Rows from block 11, named by matrix and row number. Rows with one number belong to one neuron. Each number is 500 + 50 x the weight over its row's rms, rounded and kept within 0 to 999. All counts start at 0. Numbers have three digits each. After the name is the row's rms in percent of the matrix's.
# fc1: MLP up (model.blocks.11.mlp.fc1.weight, 1024x256), inputs 0-85
# fc2: MLP down (model.blocks.11.mlp.fc2.weight, 256x1024, transposed), outputs 0-85
fc1.272 095:570477469422500490536426448498466541549515509506492537574363528562547492493402525479591519461463556542498423452563444489474394506508511451538476508541526538580479461488570493565482430480501587466416479495544424478516481539511495543466392436435574432613477622
fc1.273 102:479439513505506546564385509441484553490479409421482521517488550516470492487560637493464558488442474570521484488491432533374481501528503451412547463509498556525461521503495543568572415581389506529503514542543525460543489495543486517487443460461619421550503535
fc1.274 110:489503524516552511523443442558474457484392463489532542528458532585457511519479507389430501544509561516468522439518495543529469481484520503534460489512499465597569575498418525578391517604529521525507494427495521609573483476528442489556534581501523529579552469
fc1.275 105:486487475517528543526492564472454541511467431450500523576538486514535460512565501510524521571451531521507378516538478473432549470499454499537501489489499564540585471399461537565509564424541502537500481566562447556439486487583445588439550436559507476540527546
fc1.276 096:469477549449438512530435552589499535436516563464538525535491533519487522549516648594485575581461543487441391472566509541428574512523489476488592465519590544533482518474457483510599513424497475476419521477465404522447470603527543619533516439463587429551514582
fc1.277 094:563468448544505536438429452439478478530486447475499460513514461527447468444470462544527553544455515477470493475604559477558464508594520418565592442590539503529574531473519633614488445491532502484491354538448488527478472474589547477478495450490554479553491607
fc1.278 095:471456459533479570487503503533511506424415398524566497474520522544486472471503410506575404544494551538532524528518494446541449456509542432575499540506468391477489556475470504562538513421601508538505484544494468638514510497503501561475417525589501596542514494
fc1.279 098:505477509494546474500501533443464487522473537475434493466514488517508565482559537528516561498476663493523507505456447446455467527494549535477624428543482625514449489549467599472501441536558466533536471526582522535484546543530367514508436429469544407559536505
fc1.280 096:510503468494403465438384503580539455438452509527508494534526485484494553465588449451459529564571511490437453549601449525472563520491499453479579492501511534521433477480482563623441451541546495490418501568520587518420517395516491524431472414596601480533576505
fc1.281 097:474505460570480426525555457547493442465432504528532453511502543612528524510411472464475431469602543504494572482532481480513444445451524421527445557466584525471431575471402531506373448555533569460494380482525436575487503581483509511464461586452483496563500558
fc1.282 102:554445507519489438495446510599471426459521575490533488522545443486496502486432515447450513471513426514531569509483522480447476522474476416547508509497387596520387458410554468494404603513482538507499456499531550435451417454547483488422628503566552528549440530
fc1.283 110:521487464551522392467394542515478395479508497497431454494505527565474554501523570485467480553485560497500399452460469544489450511463556542455490494593535520520592514626479520600500505474421505514487484598457575513489463594490503504561465463582652447524593557
fc1.284 105:494486500531432542470514533496520495511544578439511524567518454547497521464471471433500477414485535491510509500469552407511385526473465547544534554522516495465513550541570538668487520480434481656474459532498479468421478486508530490495469546552541545551653430
fc1.285 100:544529482470523463537429465459499559361443507550458463380484503468515579499483633502465573487481492539546488465408438492413500458455543489476483493467546544575488520500493606494450486507466520554428578556582491477603449551484629484422472522476506497502500508
fc1.286 108:519585555501578591504471416520432490547436476449531555551467549554572500485496466571496481554502532518431505593573454491436441541544432462560521439457469585526484469483533467495454578425576512579494479543562501515534489607533478502529571487477558499525508557
fc1.287 102:455498535472443491488504442516510594485517456546482559414537556595544489558545352526454497495531412504465496438478411579395500528581545425456501479523404458576491527482431582489378519465475628482536476443534438561540502468491483513589408548493502492495550600
fc1.288 104:427542522545517449457484408513452520474551560531474520512484543513494505518577415503430387410472443504512369505507482526446516556462570518494477383511554539586544503536533540411453537463559503513559472541460521579508396554509482398475573553470530500557524502
fc1.289 098:481531495564501514477495430437533483388532463515512546474544508522482485442567605433364515464455535444504452413487410498485461497527450452459404488487528570537542499456517515523472499467385546508537564552488620444553420543532498463521549563584534538532591528
fc1.290 094:502562457480357527514477373559448470463526599455460550465452438508541572479493494440444546350568555533486509516535511543532566545459418531554603452531540521533473540475442501497502487535547504527542385501525536467527447533491537550508520495510558496524424528
fc1.291 099:567517512513559471530529517448460515540490474491518469439487488546490563444511560495586559569509514467479451427536471474484544433583442502552480498557445524605613476549507554480473511461562520556422513465495465509561514532540625531526559490486504456543442557
fc1.292 104:478459425551495371499501521493452490508427495523514541529435532546485499513557477430574412423512465469489529446560466620504433479572458470490534564537486550543511526546558516488492486531401516533491542593521582490447523513457411562633352500491476568515536594
fc1.293 106:498585511530506612520424518552487511521521507480434493426522553504569533470404502461460442503478462491475455539581526489485469549459453449481473550548501472542490573489534509445408423430548555519473514544515514529605491480439525649517495491570492533542493547
fc1.294 101:460483477512451555511488563557601586512524599500419507531492413499499540514447550483526496544435506507535547363582488398451539581376526546524549479574496482515526439509512554524556537537464520479575474474530411527536435531495510524450539442507526515559477477
fc1.295 099:514483496443505382497526461437492473537528421462547449532506534588594541461480452538494543477476486590466455438555443522601484514467461385486478407511430507467505474504540481571526512529532535484408521556565628545454415479465523539518582505603626557554424458
fc1.296 098:581532502467403465487436452478473512516575437526468413465499499499558523447546459472513498542551465486563470430430479468445581473519404565465549503475573515497502475489441431532410455512552599481382552502481466601529506471527497544464612527506461552557471560
fc1.297 104:520562488474526557490427480597578523504400550462474392497509477483541540504513504491503553476519472475468372521602489486562500509504544480534454514403459491499423453506541496566494464497486503531461552491513623501505509432505492521562408423593528532512496520
fc1.298 100:536467479505451525496516454489488548576531516460420523584462402482516567507486481488487594511523569548445457520497517524511456530427501543559406430497483465478533405524503507453486561509336488534484587436610507522494482581495638514576466524589505424578487452
fc1.299 098:554427551515510542506464487556509412613556423440509456413507484506448513434476542459559483585504508434583544447588490502406559503488542545547509543506468498534545447577506469571513476471463522568498489503523509544569513542561402586485491471557498485518589586
fc1.300 097:494541479485547393547467448458470529474490503430512536494552468479459554448551505521468463488488482573480434549547469548561402476466445513444503451450423517569537545448501510520440563373519508468504591504524532512551519464484445424503544409514528498548467513
fc1.301 098:463503479527509463465477488436532562507486503495464483432487575577464582519538544565542482490500526490550437463483414442506437484644499434473568500506550514546498421543502514579509416501431490583471422580514504470482417552510584473488457438495591488563476615
fc1.302 108:442553533613493535513483503540403459486435464499477450475455538546582515453452478436578455527475636554570412439500432488527438460543457465429508503577423539547558472440499516565467491518497528535451480457533506569450537442447490506484491523539495465622547621
fc1.303 105:537611534469401522569470517467385555399426485477497452503483414523500497464424458491521559468508510481426469508484463522389492528503460546449526443569499516550608481498527619518521477536411494551469475415493428524486441437517492562592520581521537451511490540
fc1.304 105:542513451509462492456395460477489454471456443432460478599517460587438594482520534554454495411521577500420599482490534510470512518593443555521563464611429600508564571517593642507481509569518465476567416521521500495456461555463524533635507528561542543510485534
fc1.305 104:557449543527519443501458514559435571574554494533523532525354522542506512422559466471440543458524519532483466472476538458531388511453469474503493507475472567524472410598507473538443513606432514594462487530454498506544448532457563477419534451522627558529481468
fc1.306 103:463466508454516545478410571553505525563468484476484502572506487486550475524529535511484519541449557408527401461545393446375486466497485529553525483499474517549557551467488527537580555414574499404530476514541455589487460546596502529509558492522610407538471534
fc1.307 105:494483442517498527458389459542441556441491438515601487503464496532530520444383592507465458532514482504479502540604381402502525521498472414484539449399478604561459439403513520492433497480485532564510506578587436526513483574485520465433547457514483471546555500
fc1.308 096:455484480509451489397518474529533510530478587522470502479482452595582424514527515590508502544522509524516494547516495511484519493428565509438388495450451544530547483549452515520459446473505541479392513543419462584489488512521560535378627513505557546523555545
fc1.309 096:466453483524544391535533465489455484495525550515543494504493383570537525453491521450416459472517585435457416416459531515487389522511475401513568424488467569504508465430565480494561563458518466500474577503520556554556423510442478488513472502548509494517497589
fc1.310 095:503513457576548484512333497530531508448466555453455427407412469511492513470465544404550562619530505441481522497576448455450450533536506415484448492435510575600458492491548500598517463534487502473439421578494530589569479524452502477484485386601549385563466539
fc1.311 097:476446519523505449496542474515419583566500422457507559524460589615534627422424481528495516553571564512548560530471489483507470456483512576423583522426474560601491555464610585604442412533550527530498485482589471512574502492460529548450515454448659452529457429
fc1.312 099:513602443555427515479469492506484423552465499588542458466519479493442425463483513487465476451500596559372536462577466463539503521495496458559517412615620486520526529461467521462502473488501555475601491484414504475478529586525430520570533474554568527558496534
fc1.313 096:476548472499420545519480479510485534443516534494451435511516477529512595498461484444567559519429544486471547486454504451487513514530562466588594489496473515514444565435499580578457453534520498587568503422525388516462476443499626528490471587562470449538478459
fc1.314 103:513509506383529511505447463482507462477456485454492545472487475549504552491597521527569525486540597530490501473531478481436495520541523558526448444470492438454575539581506516565491460480507490501499466529501503533576444461492521499486508540573529490502512430
fc1.315 102:445560398501540436592401448484524489311471584457439521493482499499554581512433469538533561494474591444421457515464449492549492503478515460516529461495494532526440457478492519526458546478488484610505408517548381499588495503524442525456449459610490430541479519
fc1.316 095:484412528486548461487477527476448455445592476447491453491412421534533617478541519444486500501451543516465472514544452533568485512482604487537504401557553546491497529489511496491520478497473495580465471484505586489548505518558511521543511485548562412495481437
fc1.317 103:522435527534501324510483534490362443442473434543482427587558493521639464490463434464494534445520494421461482462563532559446439468562484600503496504541442534535559459540503540486447528531520545527541480454529582455541492480553522601480535458459476507500516558
fc1.318 098:573449523497520580530429536494464514513476524450534501457391511535542522409433569550543548599443531526490499374506484460507472501506467479508622538464561504537390469447519599667509454488536495492380450571482420497536477453542528515470436471499509455559460550
fc1.319 105:517560512495466500499457432545453570565468525452443403658564518481475633494474400530485515465507494514553473499563519504507534511481506484463561506576556502577536443506496495593457457528560466534506444557597549514599446535443529545571499514538503488561590561
fc1.320 106:564537435533603552420523495493552473404533628422515535529513483494466584513552429545411557520524468499407439544531469589531470612493447465461496435487446489597460478389542502486461502448555513578483536545529526597550569488460567526570531542454453463495508472
fc1.321 098:489450506544579572370488468514531497608442454467561466535464552542529484426506477528537522509512589488504538535506475426496518488559535566549479569598568628566560606523562550512420452565524589517504398521445549595527459522498595477506562651454467482507449454
fc1.322 105:469429505520488483460458546485566467516545593417508483446434431574519582556398543481600553443515610557535542443576412426431490503494556485508493452574497614548503497426476533465560505549471518465455493430463558576499483607577443523486509485507499389515557566
fc1.323 103:493532487407421504464357475622518463527386529451550509613450451536548596499512544491421513585507483525521455472545491480551536505531493436580612413493504438518412490446558549518489511504453513526459531553558473476501407545496448475459477502521557549511455467
fc1.324 105:528590395547561491558492539507406504518449512488424465506400468533593592411504514421543557511495544479403526486553447478459572544488454556522457451472468611504500681555555471533565541413437504509555488494541562503499475481586484535478514508466540482508444567
fc1.325 103:547461481567459540481530527519481495546399408417531513431486449584529516507506485426480459526444509486479477464434447516493467457571480373517544499519508469477562546542497425529383449540483535575516401519538467515508527502538542500519626487498505476532496493
fc1.326 102:541457365515525460415459506495503548514478463413466547505466471506465515452484517543485496529424539516539565561515323535464444439503556521552423500505573471583516564585478522644395474537478548479576401440580603511547547497478581525496466549588518430532501440
fc1.327 106:522549502506520353534449451553528530375554492489496534472483537574517446569554491471484481463420570533491421590437491558513413526432546515533496402493536540437532473419516534499524584527377475516413472445461520587446467550506483536475519564459531509589552563
fc1.328 096:537483463518499415514545497469555561433464582512472540430461385501449563559495543419509530430506505493441496444458501499420424468565455545452468494454481551500403478479554572515453472498469525581447512485476563517524517433485460525428548503513477472524486492
fc1.329 093:493475541404519462498530560524413454475438538437566556557446408522458590435463526444521573544502462506532472548546538495552508478454429472575504439559437539485499468387560524574494591535488454501544526584512460512433504507461470457478566412507585448570463476
fc1.330 099:542556367568517416509442559511587450506507438504456399411575493549525562410532543480497437388489541465529575447490474544443442474545527611526505469463491505497502487485449609590477551479435497489511641441524456552524487534508451537510472463525528456557504491
fc1.331 105:560582516466505570609493444458415434507504575513527528577450506502569570458467458466484491522564565511468443463528505562498515587513527435543512500557457489517591449441492467515433464536536497476434505449612519521503439501471503451530560500500545499612529530
fc1.332 098:489529407517521514540470460613437490461480475484474485585427518511514607417503548478545430466493578521480501445515460434430489495619631466506422487558535513480557537504422486478511529510400494504530499560511483528548408502510427472473409493506521455636523553
fc1.333 105:597462437495524466571561564501489531422512495452453457518531509596527477581517522475493494455500482455478500524567418422537511548547461480677516457518493570463490526433581451532520569410558612518441529476572527555459444503506542525538479495443558489526503493
fc1.334 096:529472444465520468554442527499447482528455488505571523493495584547512523474493539479409498427554514408503384478551486573483442575446525453516547536534468441488485485540470507501516541536496501466581504457491557535460475446494528457537481466575544533584430509
fc1.335 102:413511510566440359499425517474523573489487547534488466675546525499500484461533545498510430558489534497572478520557435513569434508456549467556588479490441475592530498477412503508465547437577541429517475434516558577482594530517448497487444504416565493565504470
fc1.336 107:547463540499481510597448487446471529456456561416562546430417468516474526405366431511476513499579448456496524530448423551543453433540485509527518544546614491555450443502577582482535507461484546531506542495522453552579450555490518523539521496432470514489503381
fc1.337 101:422653440527504519444496435577558503524536568514437495517491577533600569462439432540496527524493542455540513450548416488457568553486529422558516417443502518521444501434566507465437525451479569427430564509525488563529508549464444551490539555442527484552485594
fc1.338 102:554425426463373409515543526612530496457549411422503482455478508545557477422533468568526566494508443496492499563463502542499545508477473554468602552450473539512472530588525453507505474442556658457464500515615518489515421478515608533568586493481541443550418476
fc1.339 106:451470480448498499529489445567464546449591482473493493613458492483512522552458554578496487512556500459512415562487448449494510473473420502516607440477420531504456520482553520501414464544504492589548560438558468506520493505440568525482590373568492408528549550
fc1.340 102:436495568471492389549526508449558447477481505443453501572483477495568543442568436479507460480527539529458450464547512553506453568467552495438542469541557559500523587511465504521565534438495574463537503518595573519565521535529473415522471461553605434554483541
fc1.341 102:504456599451534549475452520519490552424467505543600448448476405520543481509484446535408473512515559501502476482577502471455545469460493474535526485418486457511476353474506523506476465424476513578462406500555509515511502480436649530406523476549515555578515491
fc1.342 104:513535564483457548528381478474516535457476531469559449523456482485486546487435446527407477468451481482575487510464405503462469457517413552487505393557637570539483499538526585542490550532484565579504474531455519538419457527508478432494606556548467492494506489
fc1.343 096:480486526520422477478502479546454510453474478487509566545532449501555574433483397507563535507462502529532392532437491513508491510501535524488516499483549485571554604472488503524474496542412472481518448382532404570563448474538512514459555518545590436525583536
fc1.344 099:574452440475441493510515412384505535501529462537425430508480510506489448521409369455528508467481477471500597562623401441528490491517436549440461465453506536524501540476497528522501440472474596496531452467498530465557423447545577490543479469538465437515471478
fc1.345 102:506485367579470521523377487528517408454514513443539531566506488602469587488485463531447467468502530436488474485520502521535511486493419529475635458573480519508503483431506621554512523542556505431523459468566481516448526530557482537502428481560531449519563401
fc1.346 096:399527502503485449458396440407544462372552469503529571506542558561464548465506413489401526487517503529505470458523452551488492535458543420515453475509561470501559476476419577526501541475576451510541571506488564546426511461515423462587554421565538533568551562
fc1.347 098:494493525553508610442550509441425509596488475474453572529495469530582504495468564475485476511443595463531533492417492475419447535491551531569429482540485585517535473532468448541467454434498511499587414455608475478471490474548452522458483457467557482579538519
fc2.272 106:447508492413517486537463410518477533491451563490564446488448483492496551510493581568436443476521457493500365565503490541498500546478517497537492378542532440532424491430419489454590546522508486564388481495437450450391564483491464504507556506594490467465494513
fc2.273 108:485487475453545376462512506510438482445562458506429544503441606510443497640567515461458482499540462442475509587583470482555523529544515418549455496524530449501414487499367535481526500461437619422445487478485547484513520531498532498495471421575528533574598502
fc2.274 101:424428542513354547442477512450473495425575511518358484489554478526471480433443488607505488542397577562507473496527467494501496536509520530524539596483396526488486513438538494507487488579451453429457444498588439457505533442509497560459548421421517477427486513
fc2.275 093:524479444462545574512458560495498500477489444408462509579490510565549553458469470560504491481473552513550534467539467508554522483528474655584466543475414497524434518629498551578566554561544475493543536555559619440522437407548562507529395489419478464480444457
fc2.276 095:444464499534454534519482542396468463559592635356462539585562514485483445532510506557649562477457495543568440472559503506513551538551458550496579501562514471518451492508491483420571486490507477393531410473438411569502579478500463525443509484444494473457458423
fc2.277 105:542504484437391486401468505572508486438553556466493517492610370510523428580400538592448633524468445506467470470385451436518514467496453527454414524467489498538511501513460513440486540549477532473574525522537473548567479572469429483537472527530487451434506489
fc2.278 096:424506570412604484542573556484503548559562432456447503527460542480553591505523427425403501475643534411557544418524485535489516494522609549541563498463399522444464498522542507511554452464513436462550560565590490431517416610514465465540522567463520474483553565
fc2.279 092:499629508413490484508536450532444536430506642424560483551495535544546481430477413508480610548586481470511365521503501593556450554506422452464564456485471546522496470453525505482579534444503458542494461504568467414475464462503466532518424499473490504470422464
fc2.280 097:495480571484384496498462500583481472466533494639480518396434442547449478489474488535469446517505530443515455455481527495456491566510539491473539550521516514568483554451548529497434458453486589487538465546407425482483529537575537521481423438483515519505588495
fc2.281 099:518578543605487519482497567477506492580339540443574519528440552481499510519456430491461487498422522563507560506445565521444529449518477467484474434561481481526509408513541470391454485507459539485565518544511473519520540551561420540534369437508506476559458487
fc2.282 089:503444564439520465519453591533463549464451489582515459462553496526469497555485526514515458522440429442568451511450424406512620503524523440521553485444534493439520520438430433514596568476451461517484542531507511505478460442568534532496498485512448548420547480
fc2.283 103:545559525554483440502438533592576484413526447470581442542532540428571498466481516501485517515589493594533517488506475635590575455544560568509561365466514471511424477526539493417558445546487516465528538477451497545525532472491468500564558561469552398506484447
fc2.284 107:383393536520573437555534526556508520542476528608436433512547531480424490544455510498447428509553539452520513478513476444509584538512554538475503430392459502407434412397477492503501521491472468420476513528502492444438481466503420471468546498502557501522625454
fc2.285 109:521511445589537568425505615547494424592570546409544511554475451552508496539528491417550559522433520519491511466499576470512483385446445464537529466455451453534553428478488514485552527454366508574494548473446523525415601583485472546429489468463430433424550506
fc2.286 100:506462466554499463498579428415468491526513563472542450496451386518516513574573519492584591494441470543520462502532472372513483531575469524500539498483439481487533502486537523507541493453557461571471490561488535396496511485481421500425540474553480500472474545
fc2.287 104:470473441483598474540517540498466585537510492424498496513510576456527511440661417546557602503425542524568502515488522542518501502446556515555549568591504541533564545499560514445468492519513545500557527444524561460535485447573611547433434502404475489581480486
fc2.288 099:420468428534483518498482434547527497532412538490428443479515444468534590487552407505503546554569507453594472470409524555443648536527467481528581453466501486399417472542600555480501541434533465519508487488520527573539439561479510600442520486492481462519412514
fc2.289 096:514494571499462357405483531435454493466575505554471489571537471500475444549438454530508505452503440603528537576471546554530561509516442528497473488426490486552476511438506484459572484487494472508413479623426508489492548471495452495467483493453625582537543528
fc2.290 103:449464575427470435520560535499440529390577470527509518444591546608526460513463488613484526495546507578503477489532475531505468538538450407471537524464577523469446521447510501443505447434447572431431481495558504382457541381455537472488486562459543562511498492
fc2.291 100:620582474527530481458549479525518476498435582546428515533514564504450577561375493466419430475511500553432501531447554572497505517538516491527464440575562487466616449518487479501486496484547523521397488506488506455505417549479496557548513518528492498637461456
fc2.292 094:452494522477565492494494509462466505384499558546486560502537468479483475413496611574496438459505457510561518563458489493539452486477487542486486458530396473470483500431334519517574510548447468494460471495566518498512496435494481527461500372468498529449454550
fc2.293 107:547517446497485523435477493497452429519455443428446512493555407413584503400421412478481502480405475455583541502518529532559526555459535572552572562523496495498542530451432534538535538452439495562496503515481482472527489548557547522438492545555492440418491493
fc2.294 104:492457543509439521478615563470511507496486649555580505482542445500554446532537542559511548551465500479490450585350518455401501543524444461481558528546477449455477487436543488485523520553559457554512422494464455488486496537510462490553463531534505514459395493
fc2.295 100:486493426478582618492542446494482493589539504508585478539500461486494496504609529567455538507410561447496475533544460506519579469480528554526559525542464466492461469486533481464443459501533483494489531466584438524526535514466510525446541431510478443543553515
fc2.296 107:556503475454513466496523461600520450482531501553484483562505482474501462560612598519483552529492466578426478427510473550495457527532487469503441495413491517458472509502520497396530463437550412486573547425500499573390517456552566491467483509540507467508503417
fc2.297 110:526550543464431568579505583512487495488510507591566556464486507547525501518473500493551494437546604490465521497392635544456456503436513504460526582534491545546540533508602443463452485538551578466478474467462427465617512439454604513466446460505453521516522585
fc2.298 100:539490496493526481491511514540542491488539534499535527588436466527420435482476521555526456493487515497496486383487532534559478491493559494474502550388491483500478520480520478488537538491489476574412425544415581425529464507569519528498535462414458601465475519
fc2.299 102:602580413509452486481474460544472564408471546559452546453475448520509512536523504507443547490500523510428513583481504599402475528537418546482486509637474585561508547479545548559432513480519518474503529457492482464550503401497527492512354526589448489588616474
fc2.300 103:566457561434410556445518445468422500474501538571579496556583472607489481558591551491456399497484540449481509460513533564349543493568432451411509466512518568560476511501567473416494408526458560392569465564473451582534453453569511545501432503450476516548531568
fc2.301 097:530553475409436490490530481441482533469477510581441506571459510504473486657457499431475382447548536556473443573567476569509508438514403465481478457520557529589486492484459476434560569379503519515457594514406457522425558413483537419536468502563541478552499509
fc2.302 118:574471471426506460602555444491494503554500518607473498466519588455426520499365573558446378500631507498432511537479543507552567525462440595523416477489552423481569474551459442383452547574415472422483580463471483464441462476428486510460529507512461528515547429
fc2.303 100:494478425495553529604513538491484506516433449574542486420505401441460583394383612547500399501576473475529550488423530538488568564553415591520445441498535443531551485547510484519417560493462549410482508401464456487508531502517504528554549592506458495553473515
fc2.304 111:441436535524451554430543485570479528450579557519521480501573399531490387422548446606475517529497460640543474551519462588511612546558472442430417469500528549542431481430549530524525380496601442442561484383477424485522499465489438488491553497478533495457566486
fc2.305 098:511546496511456452438481454603493461427460468612527560353458422495474378558480467501486518488515407465530429467491507434530594475552527430488467488526470483516512517438476461422570540440532494516543599521406553524508460425481490452562419532499451537386535509
fc2.306 099:521530478554446586496440511498523550512542578410488511598512492504460605524543551506573501516403489567561437570489489511498444482491426545521462473518553543555498474478382514503472483523470530560447445437532517450582497476463535531434480524491474453487561432
fc2.307 104:476492480518488510501559424475450489376589533521453491475482519436467577544513512598442467503524473569433490527540467503482503601442456494560578450517550503430528530458477542475386546543449546498493410466608570382558440482497593534542561447518482498487639518
fc2.308 098:473437591453479524446546545484452516509477588505465493477491499534517545487565529519484481530459441546483460605483521425483448558522422488444601509553410505466483473410555464459505494548459435517484458545529497444501475520419464543479526501560449540609508509
fc2.309 100:556478532482542450456517479562511474462600561487471482429496553399496469539574499605511569496485514557407465492544384336574493511631483455564497451363457519445487506379509502438472540410423463580480527556484503538413496528502523460488545545477562513499500430
fc2.310 100:607565510527401481391383561439488526555413539451490577504484464500467505504440494518535588522589501516476443560491485586453416536433484469511394575607467513571577494491533478593442482555651528518478533488497475553506561434525447496545378471516481518515408595
fc2.311 091:512602548453431422408492417491497487449469476588462418482379508527458397443472498550494549514534531497399508523507467601474561532551571479482532547532518508542444577494516465446572515499491458477538503573376519488509518497447494465508585492518487471480448490
fc2.312 107:475507544508520488458533595460486517443436511588600531424449422515540387506448508452446416432450561549462543498446564568414516396478474591502537554499440491566460461515488443425515531530443555475556525527480627397548466450517478540529512502553438601450490526
fc2.313 101:419522460532430417448427482491555522512531409539538528433500468411492517587417499436464527497438535508530480464447415486560482541529617471465519447460525547455475535482522512446486593507445477535454520596426499404475487505488494527513428363467529435453466489
fc2.314 094:559476524416443425491584479494515457516506414628416528501492499459463379576514488524512447532458471523495520441425469511573611440471502511488445547517457492510432491499478416460448518529461477600541579591445513423459425491528572473521461510471481577497561446
fc2.315 111:456467582455450499483518547453543487557494438540524462405576449508554470480617563493487500495579576437499467478493538479438513417535544446446452498526474574536516512589439530460515483450495508409497521514495517540532513483545464470499454435551490566488533619
fc2.316 086:520441606466550499521571492505511512503414575508480503522519479496471434637453421462465580523488497527441392549510496414446484494550402465456530453483443530523485503452513480475537504483482389505575417543451451492485437518564475517457517560547495511439462497
fc2.317 101:523504488470538478514502591471507486510520560613491550505540519511463559522396500516539411481462594556480481443443405469487491470576502461589429547508447556403560578520589520590552490500538571588511410495555522424520437502466570523522527450540486550506452593
fc2.318 104:544585452508557409616453452431496563440500549536453472522618465478537447502428435482451552534497527459501459473497556566516471477574424457490459500632658547509550584568533456372510537537569528503501598494526503504489453433438417527500505575557487490500469497
fc2.319 109:616513507522526458492515439497468427496466476456472562534474516560452360565455433449576553473452576447533528454444528486603554450486542545527459527566544534540463534468443464447466569526471464545540541449463442504418493439512557497467480557507444465427473475
fc2.320 103:460469471498392526595494448616472507581624484486489510530428552496476518473645485450517512514599507349477545537590401438486437535522463486596428580474484524532446493593521509544408527553528496488434515492499525540503577493555550495501424517438420487442517524
fc2.321 104:438507492501510538614528494488552593463450430501672536497549507471502540549517534500489484549514451467545564524500600501515479448474532495525483442521559370444551459581474530396488473473487508404545525508518491511423559507468451497444506509533489506464562520
fc2.322 097:490506593479546449506462554510451478449555392521495544531398463424477455507524429517585508464447443461465453559439435550529407404451471534473442551515513529446540501472507493518544427506568511493501471471508511408544527444559437527552494549472493472428492493
fc2.323 104:617530533443560492524465527499505503395449543556466459418542461487617446454451455561521571490491534461406466464420572486436436467482428499494532573584461573523540507453503502475429565487424521504510496495519484522526532476418547520512460501567501513491493548
fc2.324 108:481590544506445570570479499500442520470569453453484466457543540552502590480494534432512450497556561536591488448476420573460460499429447456525493510413414464491368510521664478568524517545445469517447448478484421500508472592505581539525477467468506459467376444
fc2.325 097:426466571612486576465574487537570515521486505439544480471506599428580500411486466474472503514484396463543602493534589427451531467448582559481555529521494517487543490560503522482472510627422531462534439612512505357463530571476494507491485460499534527441476510
fc2.326 109:374450581498486460475537467402517497380438527554505467463528568542507453508514539576432544504532487404451492429442577479543520513397544502491503551447457450477509481485522486559406506462477485503531530449484529511525500508532454455522419439425533516554521567
fc2.327 106:530463521485537474444440413440453505532453445411514452441528522418587524455452454553529555446503409562561444467538465477492545511453559504520417469484563507527405462502452459501487458576628479417472555534521596383528470444504530473461503450408561547448578473
fc2.328 098:510480470455550562454575547623507467592502561486564488490443456421544509542524436516536510559564572600419513450487513528390520479463459566480566492459433510547477471407447556462497474451327579478437495490521472510612500562521523562460485503495456516530494516
fc2.329 101:525418505425554550563552524495530542514562454490492489542534504512530603467539476601501400497504511452521523545601447498534545547494443570557580529473506451449491451560494485553530633554488451461464464518529489490521496545524531544502475474437449560447382493
fc2.330 112:479489459538555549466494547434522441492491456451483559592503483567467578548478571499495385500395570486546570458548413547510528552516497557545540397513444447455547517477545506559518532518490463561485498492483447526396506496558497547537502552482543456536365431
fc2.331 115:444497527481394482518449497656497472482380506441485512456529460430510558436464498460497433442474518514490528537471476506501494500466505588446539471480485566491523507479388471501551552544512427464505470557451409534485491406514452505442550473507444473434391509
fc2.332 095:473498574492534445532517562432546505509448451533463443477540458541530454622445524447427550485439503510435415512456514453535475446387455475492582560442501467469435507513520474508483505601425462423478525488442525442460585527538498559536490477485466565436431542
fc2.333 103:511559531554530567455454489561501496514588517426524522464527456536491615449483517490501501559579439515474447559537510549479501539580574409481424451503575485403470574535452537477531472458496506389582501511501469570503479532507461474547639465538543478502454490
fc2.334 107:535537487504501507482510427498553502417589493544438565548445485476364465492447526501526318497542461475508547500455487473547552502509497531459449516466598431503529544520507510485505520525555455516485510482540534508541446415469503473450537482518464483441501474
fc2.335 098:451445459520507514536524488507529540496529569527610548549468497471553473446565559517643534475566431472549580495505560449458530485532527589537554577516505475446467524593409524479550485463562482522481485497523559459461590496493450525404480459458402501430548498
fc2.336 099:569477480573509488436546600453478561493453374554523517501418403460531384497525445537547498512452447477512541487486529604571540450395478501396475496478483481619540503497498491462520545506518486535495576472411593514526449511553507507471559429521517506467475456
fc2.337 099:542451486482467474525474477473527463423545496537594559492416356425480508470545524574555474473499467510476535416481457552496540473472475587490556446443491468486469559487432453476498541444526464575510536515487452571438468393449468429457549475590489466450436396
fc2.338 105:484513548519559496485392510501501473475547455521539541530510548478523511468631487494457562529505575540521501434508520606467493516537532472583436520450506486552521485454524488434531362442570520459486611430489532478480544522575444506490598397544543496507565465
fc2.339 097:571611468507547535587498468464428501500485385495517493535498569487465511511452425410509417498509467399508533563556460527520463516514500553522384595498477459536578458546592456548472550568563532447511488530517571462517500525453568499479410519481375532464559505
fc2.340 092:484515494533526511433538553440520547550506517513571447592490529416478407478557386551530513537454530553522433497425558595561513526499549372518478539506467581567527412544516464483569438590595514445452504474467448487524461671445520430498470436369480521485512545
fc2.341 106:372441495441548356515455583557511544518488446461568445536519526518599543409504523498532426448574542443551507553556537521584534498451536480473456466436357508478543416521446547533555491451411449442475564529540533491461503537496493513489588423472516502410546541
fc2.342 114:622580437470521466477478566473496518529464425462469529466482479416452523494475472520551613485496527513499509569491548417551483450525384541480464466408477515518485473526365506455548549477388455424523558454538597451486493441565574447505516418564503529538465429
fc2.343 100:504500501525491547483419510511487550475483395481503482421562508478424502537468613439509419511505575451542574587519584489516529541456554500454535491492587534546489525544440507478430477438416510426522603469389452456592561475470430505478466479467493411519485559
fc2.344 102:558486473561556493470527566567549574474484511459513488467445495520499581449542515494446506464517583527515508559458530414500533489559506532421559454453583526481515509473365509494544525520439458624517546502412537525520474479544534482428506468647553500534473421
fc2.345 111:560536490518436514429485531566470523386580474543454500517513440602538459465414556620511473495477438526496497460427471557542519421552468484412363448482520527531419501516548514470427540625496504523479458517517519554540508443443461487518525481603497507483560522
fc2.346 089:479452571512453525476488498519515540481545479534467545465462574466433450435356434476529473486440371546455547420455594572481488523489554532511482575604480393499570561453483539495491488490518525497544403598474504370535545529500449456505465444478574495505559545
fc2.347 095:573468488542504484559557584522491488472479534517507468477648410585491559441406574505433509504581542409456471487614431478420465557542378528506487509468452508495471537427552518551500575429453509505536460512504549493493471431494512514459572492589489538472447483